config.toml
n_mels = 64
win_length = 512
embed_dim = 384
encoder_norm = "batchnorm"
encoder_widths = [256]
text_encoder_causal = true
text_encoder_activation = "gelu_tanh"
text_encoder_inner_norm = true
init = "trunc_normal_002"
residual_init = "none"
epochs = 140.9
weight_decay = 0.2
Rows from block 4 of the audio encoder of a small contrastive audio-text model, named by matrix and row number. Each number is 500 + 40 x the weight over its row's rms, rounded and kept within 0 to 999. All counts start at 0. Numbers have three digits each. After the name is the row's rms in percent of the matrix's.
After each channel's rows are labels from the 100 clips, of 14848, where the channel reaches its highest value: "loudest band" is the band of the loudest frequency at the time of the peak; "top examples" is what is common among them. Only what is clearly more common there than usual is listed. The data: read English sentences (LibriTTS-R).
# conv: width-5 conv, dilation 3 (encoder.blocks.4.conv.weight, 256x256x5, each kernel summed), inputs 0-85

conv.102 102:518505509528524539516525512479497493517552458422475439462474524537499434562533465533563497503521409517543430532482503442421514489485510555542520524529504418544586484519518470477476513465573450423501522526534495496515397543537493488570520467464512471459500463
loudest band: 500 to 1000 Hz
top examples: the word "himself"

conv.182 095:428514517471497517493486486545504414500485519389476509498431537517450466509414500542529504544511527552512482521448491470546534517519509499585516459468447483486471407461573525538500540492528472487497447528405480516525484535467434430481487537439534502448474432
loudest band: 250 to 500 Hz
top examples: the word "was"

conv.204 127:509464528486477512474452526471519502410490564489439521461533480515516452526444524465481422460520521468530432485517483503442464468561453498418559491488569524462432498579508485526503518471502524410547432521547470462496503515557488438474512472479468511519455418
loudest band: 500 to 1000 Hz; 1000 to 2000 Hz
top examples: the word "i"

conv.30 087:527523547454534507482447469520573518460519542495430548539435534480512513464470513539486559500527495500506543495541492517513472525525458581568512534524513501516520526495478565509497518446513495501527528453520410525515501510560480494536494530448464500488484486
loudest band: 4000 to 8000 Hz; 2000 to 4000 Hz
top examples: the word "was"

conv.57 099:485506551489467491548449521464452504558513521531484484462531470514490499441553475453473452506478435476505517539457513455447518465515406469472526437486461425528482529473541468467472548534491370552462487521499518484473554472482552509551520437535530527417513454
loudest band: 500 to 1000 Hz
top examples: the word "said"

conv.253 098:539533476476483499522485508501538472470546540448545476499484485540411530554544516547524477498441489519485403498447516495502549491465519570483492516554482532546489541477470487535488421475551417458445482547534522448504387569525385476545475520458533506475486426
loudest band: 4000 to 8000 Hz
top examples: the word "was"; the word "not"

conv.114 090:487509462444467468540442464514506508442488462545520517467494505544493611474556508547500524523468490543546447473447453472430518509525532466484507479514505481553379537447476500541398457564397503477482525543485499454502528481513485520426532484488573558459492439
loudest band: 500 to 1000 Hz
top examples: the word "not"

conv.93 094:501441467527411493477462490446548526452500535513541467467509454465532506461562529537508514481413486510469474516403416486473473500408451556448513449451573555470504506442422493437508525440517515555510510498470441500556519459500473440477435558478464478494496482
loudest band: 4000 to 8000 Hz
top examples: the word "was"; the word "not"

conv.236 102:528497436511522477444565416506515437479487507489488452517563521473526494500514461512378503480481576500420475478520528553520534482455456522502417469527452530560524505470466474545462471533453530485529511404493477506398499501470486515494537510532458457580529485
loudest band: 4000 to 8000 Hz
top examples: the word "was"; the word "he"

conv.137 082:520509508523422509520486489458495568485526559530522525499536448561510531412602469505502562526537513548536482514476431507450537521541437546448510488439590507522465467522470484450403522496470519471492515514415519495492508489483518462507505480555499506545536517
loudest band: 4000 to 8000 Hz
top examples: the word "as"; the word "is"

conv.178 086:498453543430448472532490475482574430540491527462522537452472513508474410548476540489519460429462500519515479518510512489526507529478560480474506460491502589524515511460509524486486490447503476508493440522517505473572458493462518436486578505485501521436493416
loudest band: 500 to 1000 Hz
top examples: the word "not"; the word "was"; the word "is"

conv.99 100:540464517555496469530485498506472496525501527550446576535471440523525502467449537500510482525539432500468497482516471504417498489544547469526577427479477525515487484488480549479424509597513453515506564430470530529551562493491489526558502437519512442502533539
loudest band: 500 to 1000 Hz; 250 to 500 Hz
top examples: the word "for"

conv.211 103:436521557456502492471437443504527528468505569521487525470519491516528494510494530481487588478522547540579494453571421494557510527509455471535554469435478478467557517511544459543506494494484447555503454480459451530530485500512491452544527520405466481481431466
loudest band: 4000 to 8000 Hz
top examples: the word "his"

conv.48 100:517506451506515476541547483505536520556474441498505503432495559449495548521513516498385386455483548474520573481497529544577491522391472520475499527434437461527501468466496486544544521463528500493510479533442447468430525441476462466470566525510517575491469453
loudest band: 500 to 1000 Hz; 250 to 500 Hz
top examples: the word "was"

conv.172 092:501574561448471509499507458481540503506498531506421489544541432545505467384484528469421507540531486525558537562529510521483464523620520443495503514455550509492523530518558544484422577549503484493482495446540511535492546476502523502514535527558513481509500443
loudest band: 4000 to 8000 Hz
top examples: the word "said"

conv.217 085:515558506435473585530519488504481541433488501466510520480476457468456529488511455488500487480470547527509513553419464535505552480466509541448486435500544572539490485465444529542509521513496558523497453473486406458575519442494531529490476493534505515480498499
loudest band: 4000 to 8000 Hz
top examples: the word "was"; the word "not"

conv.4 128:509457522496496446510413510513489514440439504522487527493492474489490498457513488505471503447514434566499409456559471445445501524580479453467510527495556500489432528491503492517445523518420573449497503513544511455491532559513465465412480529445508446533484456
loudest band: 1000 to 2000 Hz
top examples: the word "i"

conv.115 097:417482553485508470490476441484486520512470475447549487426480459471525471464496466525482460521447481526566522449503447504520559499495478444434482441489565468553478428499502441507474529414500467487463451497431436511510497478450506490500540472558487468505468468
loudest band: 4000 to 8000 Hz
top examples: the word "said"

conv.130 101:469503463454462503488428536499476497544469538503452525592500477529536470541488533472515506517486541525527484515532473514495406450561491463547549460462562552466490464534484520488518554495524473544534505515509481422552494412530502442490470447472544525469516492
loudest band: 2000 to 4000 Hz
top examples: the word "she"

conv.191 101:480496478520479519485559480484440436535506469544466504510501559475557544551486501487530501456514573459501542397509530538558499548428520481505510406489459533520463531474517443489540505491431487522559460521447449446527496380540493487480574508487449482540445490
loudest band: 500 to 1000 Hz
top examples: the word "not"

conv.23 109:473553573522479479510502463466474525484533454562503446521439460475544501432530503449555553591499459498461571559443459545424486514579567489505435471503617550484476491523533544432459517516467462511526523390522529510569554474518523556500470475517480464464514535
loudest band: 500 to 1000 Hz
top examples: the word "said"

conv.144 102:468473480413502534520527538498546506441495477459469556484420526500439434544561555515558539442460519519516421510494454501479499507549557529507574522566506540521527557486449505498483487493518434437575462517533483554541507553499491457512525544498522532510457512
loudest band: 2000 to 4000 Hz; 4000 to 8000 Hz
top examples: the word "mr"

conv.250 096:548522532469581500526502420538527522479523541503508558458520487522551477498560454540430594541517507615472524481513461518473563548494494522465530479525453500547474555449436493575440505514427497553467544465478463496493550484527542526510520479482503485445536503
loudest band: 4000 to 8000 Hz
top examples: the word "he"; the word "as"; the word "was"

conv.200 119:477504566481512530476479492462494490444432481478550474470551472492524481477513418465507540493527440519568470501546479390552498472499438492508501517516578525537488483478515488539495447546435539415455444569516518441513500554490547510396428534561502507499442457
loudest band: 2000 to 4000 Hz
top examples: the word "she"; the word "her"

conv.124 095:437470455439483510586487480438476451489446476444434500486512468436549580529573482542461451501511540515482492508507483486514588545576474420452514457494549511523361504484462442515483512450435437449517474522504524497436546471508476483471518529510544561480462457
loudest band: 250 to 500 Hz
top examples: the word "you"

conv.113 096:512468552492481570559520490512512489516494517483485494467489482482437458524470453488438488480464538466492490464548516514515429534552541487429504491450492507528551510518509474492524511488564454484510455465526537465519462502536505432524517472468504463456516455
loudest band: 4000 to 8000 Hz
top examples: the word "this"

conv.192 083:498488451444482431518452472471510576480551442535504483462546508526553527482561564439466501453479520511500478454457539542446510527478478544566514563465448497510497497446530517541514486425482491502551517447500440440470454449549465490533503493452474497499454540
loudest band: 250 to 500 Hz
top examples: the word "was"

conv.61 123:521465508466535449451457501503573500497520440507452560446423513520440539569510526514486458459469491532484508410512505521471484502460520549520527528519461472528513494512472547560513497457515463458513533532469483542423480537472433501559538496420482502483450518
loudest band: 500 to 1000 Hz; 250 to 500 Hz
top examples: the word "was"

conv.146 104:492441548531538424527422498558549451550473462488491585466446489466487535583454486496494472541473466546463470417517477477470554520532449507478580434500485443557497457549497524535493513532474483445484525514511465479487535514461465563517553504473529511450471481
loudest band: 500 to 1000 Hz
top examples: the word "i"