Rows from block 4 of the audio encoder of a small contrastive audio-text model, named by matrix and row number. Each number is 128 + 24 x the weight over its row's rms, rounded and kept within 0 to 255. All counts start at 0. Numbers have three digits each.
Before each channel's rows are labels from the 100 clips, of 14848, where the channel reaches its highest value: "top examples" is what is common among them; "loudest band" is the band of the loudest frequency at the time of the peak. Only what is clearly more common there than usual is listed. The data: read English sentences (LibriTTS-R).
# conv: width-5 conv, dilation 3 (encoder.blocks.4.conv.weight, 256x256x5, each kernel summed), inputs 172-255

top examples: the word "was"; the word "not"
loudest band: 4000 to 8000 Hz
conv.253:158110120129138097140127092094092107119112122187166122106122148114159121146098115149153170110088120165126132157156121090141154100166084156141142127122112115094091136120119152139103123100102074117121113133133126170151146138103118128083137172142156092138

top examples: the word "she"
loudest band: 2000 to 4000 Hz
conv.130:134109116116133147077153141116143146130169092089070113134168109124111148142146061139108111125160167141162085134120181147129156125154111121155092161108126139161142153114125101171158111118138154097122139078122169123116137119139133128127131097108119101114

top examples: the word "she"
loudest band: 250 to 500 Hz
conv.1:144146134095126121105176126120133151109124121105129128114123108121074115141149126136144127113126121103174137121105141137078142079105127122160153178119131108149082162125111109135081091087124124119132134141124087135130121131111080089113128068135128095159

top examples: the word "she"; the word "was"
loudest band: 250 to 500 Hz
conv.55:119121119119122162102079116066126121119171113148131104101093049141164106129113142131110120154126112134110099133107082143131124122101137126142146060080154105129157128157090098120129111121121106110133145134111150141131124158075155092089139137122117134117

top examples: the word "this"
loudest band: 4000 to 8000 Hz
conv.113:131092098121166104099104122126079106152129089169142128155112171111122138070124108149123161105135109147133148156189149072127068120155082161109146128114124115129126132113108131119096112108125118058160094150108121105083134109135122159106130157111106109194

top examples: the word "as"; the word "is"
loudest band: 4000 to 8000 Hz
conv.137:142131108169110133121111082146105105138173102086119177134148126120164184130144119162152151161158149143132159188118133111151097110120148146097132143080121142101142153137101120125135108112144162147123105109102110151093100080130168119135134162133131146158

top examples: the word "i"
loudest band: 1000 to 2000 Hz
conv.4:084090169146133136100086118136122086146124135124133133079114101152111150120081119113092068134143126136124086137122114105120126108105129115130079137112135084145150124142108102103129126143066135114121072121148123174123141149120137090177100148131158125123

top examples: the word "i"
loudest band: 500 to 1000 Hz; 1000 to 2000 Hz
conv.204:128116132123100113067122109104131140118125103124107101089145133121137108130097090109097122114139148134125104132117118099141135124142098092119075152092080120149101115123113128143147099114139142114113107165143153113129148124122130139140119099116135111133

top examples: the word "not"
loudest band: 500 to 1000 Hz
conv.114:130147143132116146161144139104151106160146156126158156107142123135123163185116107139160135146128154146131145134109100130114146153085145163127143104126129120082182108148154113104114126153132095123129151123171107151163109127131153109125140113145127164058

top examples: the word "he"; the word "as"; the word "was"
loudest band: 4000 to 8000 Hz
conv.250:137126122149145116143140095095112107154131111107119116096148145131080137148123121137146174169109140158157125160126095142114125121117125127167156163134194085109127141111109125118090132160126114119139109114113057159139132169127082136160142155152127168162

top examples: the word "not"
loudest band: 500 to 1000 Hz
conv.191:098093153082123153145152154111154134150138093092149120131144106146125162140111125103126159153138127145138160131097128134134121145115155133154119145100138102129136132147138097121101111175159094107131150145132112131141115103106099123153101050119083091115

top examples: the word "you"; the word "he"
loudest band: 250 to 500 Hz
conv.43:117140098097101138108087158146157132117160109091096139096129124117115136152145149129136092138137144130124105109048148128159144151109159159086157107152115131155150160126143107146130156131123133116095199100106106116112085100103101103098166085113100121111

top examples: the word "she"; the word "said"
loudest band: 250 to 500 Hz
conv.10:163102130108136119132124112126121130113119109094128100087124128127144124165096119107096118129114155130133151131151143117123097114127101182073135126107114136130113111145149094099114130087143079094160076132132133105092096131099100119147095141126145088107

top examples: the word "said"
loudest band: 500 to 1000 Hz
conv.23:163115097100111145156125139151096102096113130125084151142172121078140138137152088119122117130107125111127146114118138156113132118133135107083116130107129131133128171117135126168122125141130161136120106092105119104107146102152142125145155101120122153145

top examples: the word "one"
loudest band: 250 to 500 Hz
conv.68:133071147107114139112145135134139167097112108100094093090129097134119113114112095126118104130121139152141120140124109165104155107138104091142120142137103117148129136133127132160122107121131099155099105142149121148119115143107147102095083097142134087137

top examples: the word "we"
loudest band: 250 to 500 Hz
conv.78:199140115083126107144166134125113113114107124120132152143098089121134107114111148139109148134120120133139124155107148108163130088135137164115196127137110119125123137145117091164109084107149104114091155167107146162151116152128153107118135153152139170167

top examples: the word "with"
loudest band: 250 to 500 Hz
conv.188:107101169138121136157180111113163101173136156110125154100121104106131140144133162143150148164087113128115116141119103139131145116105153117116155139152108129103152146117135108104136180156137085154111158070117110125120106116171144110128154129131119148067

top examples: the word "you"; the word "not"
loudest band: 250 to 500 Hz
conv.243:099131122171141115136129140149131114126104156098139124091126132147163129187091115100136179143109148146078124098114144138115092123155163169141112115074115109123145119131129139106113136118143139101189130176128160135147120100127133136162162134116143156113

top examples: the word "was"
loudest band: 250 to 500 Hz
conv.205:107164151146144151153104099057112089145144151154123151102149146124129149140148150126150148135118109143134139144148063091140104108129128095074109112128125148103114087135117125079142169131121103094129115146115137107108125128117120157123128171133113150168

top examples: the word "you"
loudest band: 250 to 500 Hz
conv.124:108137165126126129127137141111107116168108131094168153084125107120138130158098162081126130119072138138114130144094118119122121119098078139126111118127119130128136131185156113124087108149089085089115114128139108145155112096123085116158140116159137126126

top examples: the word "you"
loudest band: 250 to 500 Hz
conv.246:117100129159139146177145157116170109124135155104117132085127155093160181164102137082112128141108121125126150132116116132138131153100107107122106125116146168123161124148135140119114169142127103122165142110153113096121150091122115146133157132129110143086

top examples: the word "for"
loudest band: 500 to 1000 Hz; 250 to 500 Hz
conv.99:166122143096127125180129132171143134165141098118089111125140127108113149108124121121096168170157134145119160135105165123127140156125167195138137120139112147142168155100154113160094130110138143142086132121118093125095102118143123138147174116162110175115

top examples: the word "mr"
loudest band: 2000 to 4000 Hz; 4000 to 8000 Hz
conv.144:139150157139125182143132139120124141131058116159156170143143165103106119109112120128126148130083106127147194117154130124130168138156093146108142154149129134145136146079126152126138128121143110155063161124136146145182128158107138115092126157133128123110

top examples: the word "himself"
loudest band: 500 to 1000 Hz
conv.102:166106094152132126116122107107113117096064124165102099125116126138101154103139145135136144122040140107153157170140137137125154137121123117123147083142157138084083082052142125116152117137147144138128096133136155115170126181130146139112130154161107114144

top examples: the word "it"; the word "was"; the word "is"
loudest band: 250 to 500 Hz
conv.190:121136094075123102099111089137140101124135083128094072098103103124106115094160103131137145086137124088107131117139114131158131143138180127134124080084094065146122115062087104115104080128161129116129169124108140121128089141132162112105158096089099113149

top examples: the word "you"
loudest band: 250 to 500 Hz
conv.175:132132116133118118134166137074114137097143140143154109128157126139147157158134132098152159118100110144121154115129051160120124173169134096106113153099119161114086147147083114128134121162138107134142126133089134122121150106122122140115121135132142135113

top examples: the word "not"; the word "was"; the word "is"
loudest band: 500 to 1000 Hz
conv.178:109167140059156140081156128129111145135134117149154157125102122140082097097088136142053127130137119142100105118162136118108102142115104142099108147149100120146117141141114106127140101129117098097179111166131162149125142098147143185146144146140126089153

top examples: the word "i"
loudest band: 500 to 1000 Hz
conv.146:109092149085128141144168131145121151171086079131126127076087091122144118130069149123080129134105131139129129143100116138147169113127124137194106111162120137116160133129145144127106086134094112144127145121147118122110131168144116133169114113125120110121

top examples: the word "for"
loudest band: 250 to 500 Hz
conv.2:141137142144119116143101121145129115146068131120154091151119122140078120120115129151149098134100161117156099113102121124125187117119141128136131142134075114137136152111173153150093131126108125127072125132180106125135107146157117113107098102149142136117

top examples: the word "his"
loudest band: 250 to 500 Hz
conv.18:080141098082140152122121157107155091119140125120102181121104116082132110118102134091089106119133118094120113158107125132125081142115122113135132141122133157157101167118110125109131114062128136123119165094109116102137157112173118133127141118102087153144

top examples: the word "said"
loudest band: 4000 to 8000 Hz
conv.115:131124148112093103117143122112148082140131112072137122097137128084111091110155139081145108084116146067145151125075084135141131120106118133136148156115139096126090169120117113136104073132105115114110122155093132099167135118109106118145123077127137088171

top examples: the word "the"
loudest band: 250 to 500 Hz
conv.183:102119164097132160130081093079133114138138085154143115152145145133151142127134099096101126107147068120139149091145107112142124126131119105115046117121140100118133126127151115124167144130115070110083135108137174126115114125099146141116121130096134118076

top examples: the word "his"
loudest band: 4000 to 8000 Hz
conv.211:125127109100140066147149123145112112142170094102132104122080146110148108161115108144138144125133153058161148121048152148152098117121117116161129143113142137112102111138139145106125109135131115102156077175112120177151149122082106135137146096141122116161

top examples: the word "she"; the word "her"
loudest band: 2000 to 4000 Hz
conv.200:082114159153137146097122076105137089134132122122111126093146103149109125116144079127142140143126119133110119142136085137154127129102151153143128101111153139094116097143075096051166137127129104112132137095142152141158148169102157095171120161111137151120

top examples: the word "there"
loudest band: 250 to 500 Hz
conv.73:144091137142122140126101111091163152094139163098108119101130147108165121125126150085124118124135154123166147129125114107097110131099077081124086166109110111121109118077136148126120140119145159135168067124158113077093096101103102099133130112154088100131

top examples: the word "he"; the word "you"
loudest band: 250 to 500 Hz
conv.49:116088099106138123126102102102128121104203143092103149091142104115119148147120130133119146175165094149114126139145099152146069101099122099106133105128134130118095134146104140127091158157109123105128118125118063164088142102130078103090135125130129142146