Weights of a small contrastive audio-text model: encoder activation relu.
Rows from block 5 of the audio encoder of a small contrastive audio-text model, named by matrix and row number. Each number is 500 + 40 x the weight over its row's rms, rounded and kept within 0 to 999. All counts start at 0. Numbers have three digits each.
After each channel's rows are labels from the 100 clips, of 14848, where the channel reaches its highest value: "top examples" is what is common among them. Only what is clearly more common there than usual is listed. The data: read English sentences (LibriTTS-R). In brackets: how many of the 100.
# conv: pointwise conv (encoder.blocks.5.conv.weight, 256x256x1), inputs 172-214

conv.115:494522509517525492460353466468461479495518502487505528481481494449561519532506446568526485536420503471396505419571562485536552494
top examples: the word "said" (60)

conv.65:520489537457487464504498521445448515447500498457464549516481538509504483487499467481519522512517514552488488525508485511438433396
top examples: the word "his" (28)

conv.26:601494574544508465548443472417545440512440463504504508498536498494453526504484459522550545483505530516540547493520493505491540483
top examples: the word "said" (59); the word "he" (46)

conv.70:405495466580473401534511521512532507518519571486505404537506513488484573479511445501452529454476500509542455506515477450573443446
top examples: the word "you" (59)

conv.108:460504467503478492581483495519501424505430527509522507493524453491479486478427488470455520538511509479463458527516503516565533491
top examples: the word "not" (29)

conv.124:504492495517480489474498488538489527540530566404503539484517523510490508522516525549495527447555435533496510535451472526521419496
top examples: the word "you" (53); the word "he" (39)

conv.137:605506441526520493530494472481495468536532535546502510496537478482546532470484504461507440517514445419534500464517414487563463539
top examples: the word "said" (78)

conv.213:468488515528550549419572417484521524427515525513517463451429474493545499464466466458489531491496487451451434512490424520480502553
top examples: the word "his" (30)

conv.200:521494450476518512448510533513488480518445482552489486473496523450512487479399510545446515507475530423483498442456493471489507513
top examples: the word "his" (31)

conv.163:474547482537520462563498506521521459464528518535533488527571525520462494512502462512459515440477485518549472528446423522551497449
top examples: the word "not" (48)

conv.37:404555526558465581471526509484476487514412513474436530528506529539518477483537543512550517511479544434518523521461460439555506499
top examples: the word "was" (50)

conv.55:552464442535509512529493488460441524493489456521405413527473482510461550498533487475454487549520480490516521500553438397565554457
top examples: the word "he" (47); the word "said" (27)

conv.83:528524457563484461471483445450547447486424538444525441531456501522541543509378479570482494503469477526485425494462464511522520492
top examples: the word "she" (33)

conv.154:431489477536502550492526516539528515456476539498531500512526534467458514492479474494465561483438481524553508463475516402533483569
top examples: the word "he" (55)

conv.132:514479526461483489490476501506496451446502562555470461492414448498427495574447442529568579487544562528556507475523524535511499486
top examples: the word "she" (98); the word "her" (29); the word "said" (28)

conv.15:468544475558529495481535465553450483504530510447498417520503526489511433450546522431483470514522557404569507520462418428506463487
top examples: the word "said" (59)

conv.72:431485490542484485499383516405537507519497514478499459524548507537524510483570435515492517510437453514443546485484440465455523530
top examples: the word "he" (44); the word "you" (40); the word "was" (35)

conv.103:463515530472494529429535512591490556495455396546510474432542519516462589445447517504553493548528561501487568539483558433601550481
top examples: the word "and" (64)

conv.77:512489501475516472532538497466498535427543529560471480422525434495537432479446547506409521517476444552510468540447430538441494436
top examples: the word "his" (27)

conv.196:484516435530546502548539378474508544461424472445404539483523514537559482479452525508490535613510504443463503520480460482527462498
top examples: the word "we" (26)

conv.62:548431471580502491479427471499476481554464509491553533507554519513491560394505510485421498461458458490482544492460462526485517486
top examples: the word "you" (50)

conv.60:559497493575609535475465535499488514452518510542466489443491529552540555525517547491505523564439535508551536460529546484551555569
top examples: the word "said" (44)

conv.118:605513498511515512565439473430517499514552467534527490436560475506556443523524474492502481449473498541503476458564477531539560502
top examples: the word "is" (27)

conv.195:474502487500542497569481546488574490548474571508536442480510381442473530482509488460498522388547472519587586505438419508487504528
top examples: the word "she" (40)

conv.98:498490512513542480555491522526514435536550539550580436524530537437447473460469450508458496390434458516543544532448450474509509504
top examples: the word "you" (78); the word "your" (26)

conv.48:524475530537492511489481460519528472419467448529521471521569498551474536551471507479532486424463474518519520463490475417543506474
top examples: the word "he" (45)

conv.177:474535407431491458524500517565513491435502484550425518491425530496438445448540502480526558493453513471532512517477468434444444504
top examples: the word "the" (93)

conv.54:504444505446553418501469492516460475375438480437504496473412471483497536488430493517461502452480478485494410428466521454450550506
top examples: the word "she" (55)

conv.52:489503443495555396530543518512504531497483520505548403499494477483500447496416518509410487502511509553439493517484419556498522479
top examples: the word "his" (32); the word "is" (28)

conv.162:444501428520484542506387535397439488532521574535463482496549507493544493522513514516491548511432429438507507530507479492544566516
top examples: the word "when" (25)

conv.232:557546446611513490477479527502502513517457445487431419525497468505540525515393446565472471537512554487487529440533463535576494476
top examples: the word "said" (96); the word "he" (38)

conv.10:462465449437459487446517519525522498529459461503448515502452479407474537467477455565491502540496523419520453449464537460453506483
top examples: the word "as" (26)

conv.49:516467467478483475433503535511515423548517498396475470487428460524501446525512452486511516461489492557360490452518559515457472531
top examples: voice: male (73); the word "his" (44); the word "is" (30); the word "not" (29)

conv.134:473468504428465495496435524472517456531546514498446486513458561521492518519506526514487529510539497513556499502490548512431490496
top examples: the word "the" (89); the word "in" (37)

conv.102:470456525551499450530507515485516437419534529461509385466513519543548507563447522584523515460523457562500546508450503524464485433
top examples: the word "he" (75)

conv.214:461392483498530413507516472507516457455569549465520362534510484498488482522529508463442552423433450490556513545493452441437515494
top examples: the word "you" (40)

conv.39:474564546470465522504485522483482436508486452535470592462549529441509540492439459514513448545567493495465479487467581496532455488
top examples: the word "is" (36); the word "as" (27); the word "his" (25)

conv.230:483443473559546487497502507529483539510480459420469476458529476559562579468464507529418532562435433525426479529481495505491479411
top examples: the word "he" (66)

conv.145:394501548478525446534525483499537482453488510431511440505479476566454469494441508444534561484513573483428491445520525497506433509
top examples: the word "the" (96); the word "of" (50)

conv.201:467498518556536534493612540511569547555532503482505487510569515504520477463452515545430517552523452519474511534509460516532493508
top examples: the word "we" (62)

conv.219:495527450529498515497410500506461471560480501537523444518566435515485503403515395472432493506470536449495545478556518479541541519
top examples: the word "his" (33)

conv.120:462476468538468475563394526440512426526513491548494487501601528505496508521523458485491552527500416418568550489508493461507550510
top examples: the word "we" (38)

conv.244:515448515551446453531488508519482491527514563453535506495537532502487544537544510524470489444518407565497465536503497542514444492
top examples: the word "you" (65)

conv.86:519465538486439552499503485409500526517508446500474541442545528518506425508578488541460500488583501430496482462477429497516551415
top examples: the word "was" (64); the word "he" (37)

conv.191:477526491491461477435521468483538546516477539385546507538530477570489477415521464451498524518519525457474563477460460484517493521
top examples: the word "one" (57); the word "when" (26)

conv.212:496510479504490557474483473501489410474498465530458472538468489477431496522576504506513497462472533489502426442525516564492507481
top examples: the word "i" (55)

conv.138:450566456524496478462452498507547489520517510521496464644495495513489459493532489474482513507499490508470552492530459483491547476
top examples: the word "she" (34)

conv.149:510474467460548427521489481467478484507523568479527408532457473478425440428527466496390552439462465469561502454503450390506486519
top examples: the word "the" (92)

conv.209:525553465503548472538489598515543505514486522476529469494432465474502480469453484481522551536468477502490543507524498561500446530
top examples: the word "is" (27)

conv.32:455523497517441522498511525494553526500478466406479541441519515500495526418559548518580542558571526532457615526496502506482420495
top examples: the word "we" (29)

conv.207:448492474532560500488507537552587446508516492413510463508500532528524544518449468561463558477467490539490556507405475450428444552
top examples: the word "he" (56); the word "you" (42)

conv.69:445481494553511452563543519500483552593515482466444528470560467531492513579478477534434456590475483524441467495596550491530494461
top examples: the word "the" (94)

conv.229:504529552498530401519461492514521432557483500536522523527484463505459484435480416511477498454482457495489526408513568541486543479
top examples: the word "not" (29)

conv.175:562510493570474422572532509503542451498553528441552531500487572471505508491459460498392481466443458528522522519506483508504458456
top examples: the word "you" (60)

conv.34:471514454522490502460576514505516486471518505492536479497527537512486500476497525466523483489531493573483546489487454470494481541
top examples: the word "we" (55)

conv.63:481519535412453534455529460556525454439564523563487520504442485467514483506451451465566523463493580433520514520422498450467465495
top examples: the word "i" (57); the word "as" (26)

conv.117:421456525494541499496448462495592451508483515459532477522538388522485492492514450452504576452468525496434562515463461451478480568
top examples: the word "one" (33)

conv.236:430563518472462534505493529472532541417548480520485560494530559534550471536537504509470452533485534526512387504561488547492502495
top examples: the word "is" (28)

conv.128:486453487429445540536515491383528475530495536515533491488436482509540465589513530502534563445462523476540506492436448551394449495
top examples: the word "she" (31)

conv.172:459476501483448512529483508467493539480512469456402493514452451468438471421531499490523509448548497539498472522455451470449473454
top examples: the word "the" (96)

conv.79:542416532481489507497504489508494444501541514549513487504488523512522505471443484503494546418424529476493478491384452502433481507
top examples: the word "i" (70)

conv.0:472555518527426481455550486486539468501496499506489442665488550484483486518464497521505499480491487465562518460525441437557511473
top examples: text has "yes" (25)

conv.131:530498521443508479510508466459505386494519517534536503516524482471459383496487467403505545480458539420536484476441476505508511520
top examples: the word "i" (79)

conv.255:525530483558474517509496557521538462555503486454476522503505555525412542481480499488507510532512475558460550503528505482492493460
top examples: the word "they" (28); the word "there" (26)

conv.220:494586438538461425428479486505487471516519515526455502625487510548480485488544485503503519513486525503499533490513464453518497470
top examples: the word "she" (40)

conv.188:558487512569547451570530526488481490428507526472415429451418532552560484534438538503473499519518453539554508542528489536510534433
top examples: the word "said" (56)

conv.142:513488564504496525481494517496532499547532463510425505497455440405495456523432505440532526526569588534481518460504476528469534485
top examples: the word "his" (29)

conv.125:565539527525414477483490471501460527412480500552476537521452568449519567555457416574592463484546569466548505389461494469514523444
top examples: the word "said" (48)

conv.81:454470549437473476558477490539503550557480480478547536419545479472463548467503466523531492551530467479495540529544565466502526541
top examples: the word "and" (71)

conv.23:578478439508465492476499473546484491428435475505528462471501519530468563474519509486533462457454427559496415505484484452589509509
top examples: the word "he" (37)

conv.216:517469494498529531463493445471421488518510469555557517483498528516503513536545542550502470503538454525524465457518449496570462466
top examples: the word "was" (88); the word "he" (46); the word "she" (32)

conv.74:507516492456498477408503383508530484494451527497551480500504496502474454475490455454450509519476527411518519450472522503515505549
top examples: the word "one" (38)

conv.5:552453517494428478508499474467475403478537487544500531499521487482470481554556423411538510428571515440501424460448451541512511427
top examples: the word "he" (57); the word "was" (46)

conv.174:461541493516496484451466483480527458517522511539501484611510539514510475511476507476512522532493485511500535482499464429495547474
top examples: the word "he" (37)

conv.179:523471504441515457468470566499543432553570580478515470500423489535456478471563513410517578489436498555401586521451521485458531520
top examples: the word "one" (26)

conv.156:529547450451446532537484441527453516472498550473524477490534439501472480404498526457482488522504523509381518516479489481579493426
top examples: the word "it" (43)

conv.250:528540551479468507432462429471451501480498469483446562557541483530530523493491475512499482498442521464477461447468433509512490430
top examples: the word "he" (79); the word "was" (48)

conv.44:486524511508455503374512465572486441484486489485494520572512488501437526422542482481478452549528561440430468507495464466488489525
top examples: the word "you" (48)

conv.164:510490509495488498448520435488396499421530502508493456465478451515441522511484564466537466479444436515486475418514510432550570448
top examples: the word "said" (27)

conv.92:440519495501551457465496442460550465448461539460497491397500507492486555544441509493481515586458489437521475462485516426520534511
top examples: the word "such" (26)

conv.193:459544425514503544468512529546509510518420528496516478512495488418426479499460485512503528522425481483502532420478515439572496544
top examples: the word "was" (39)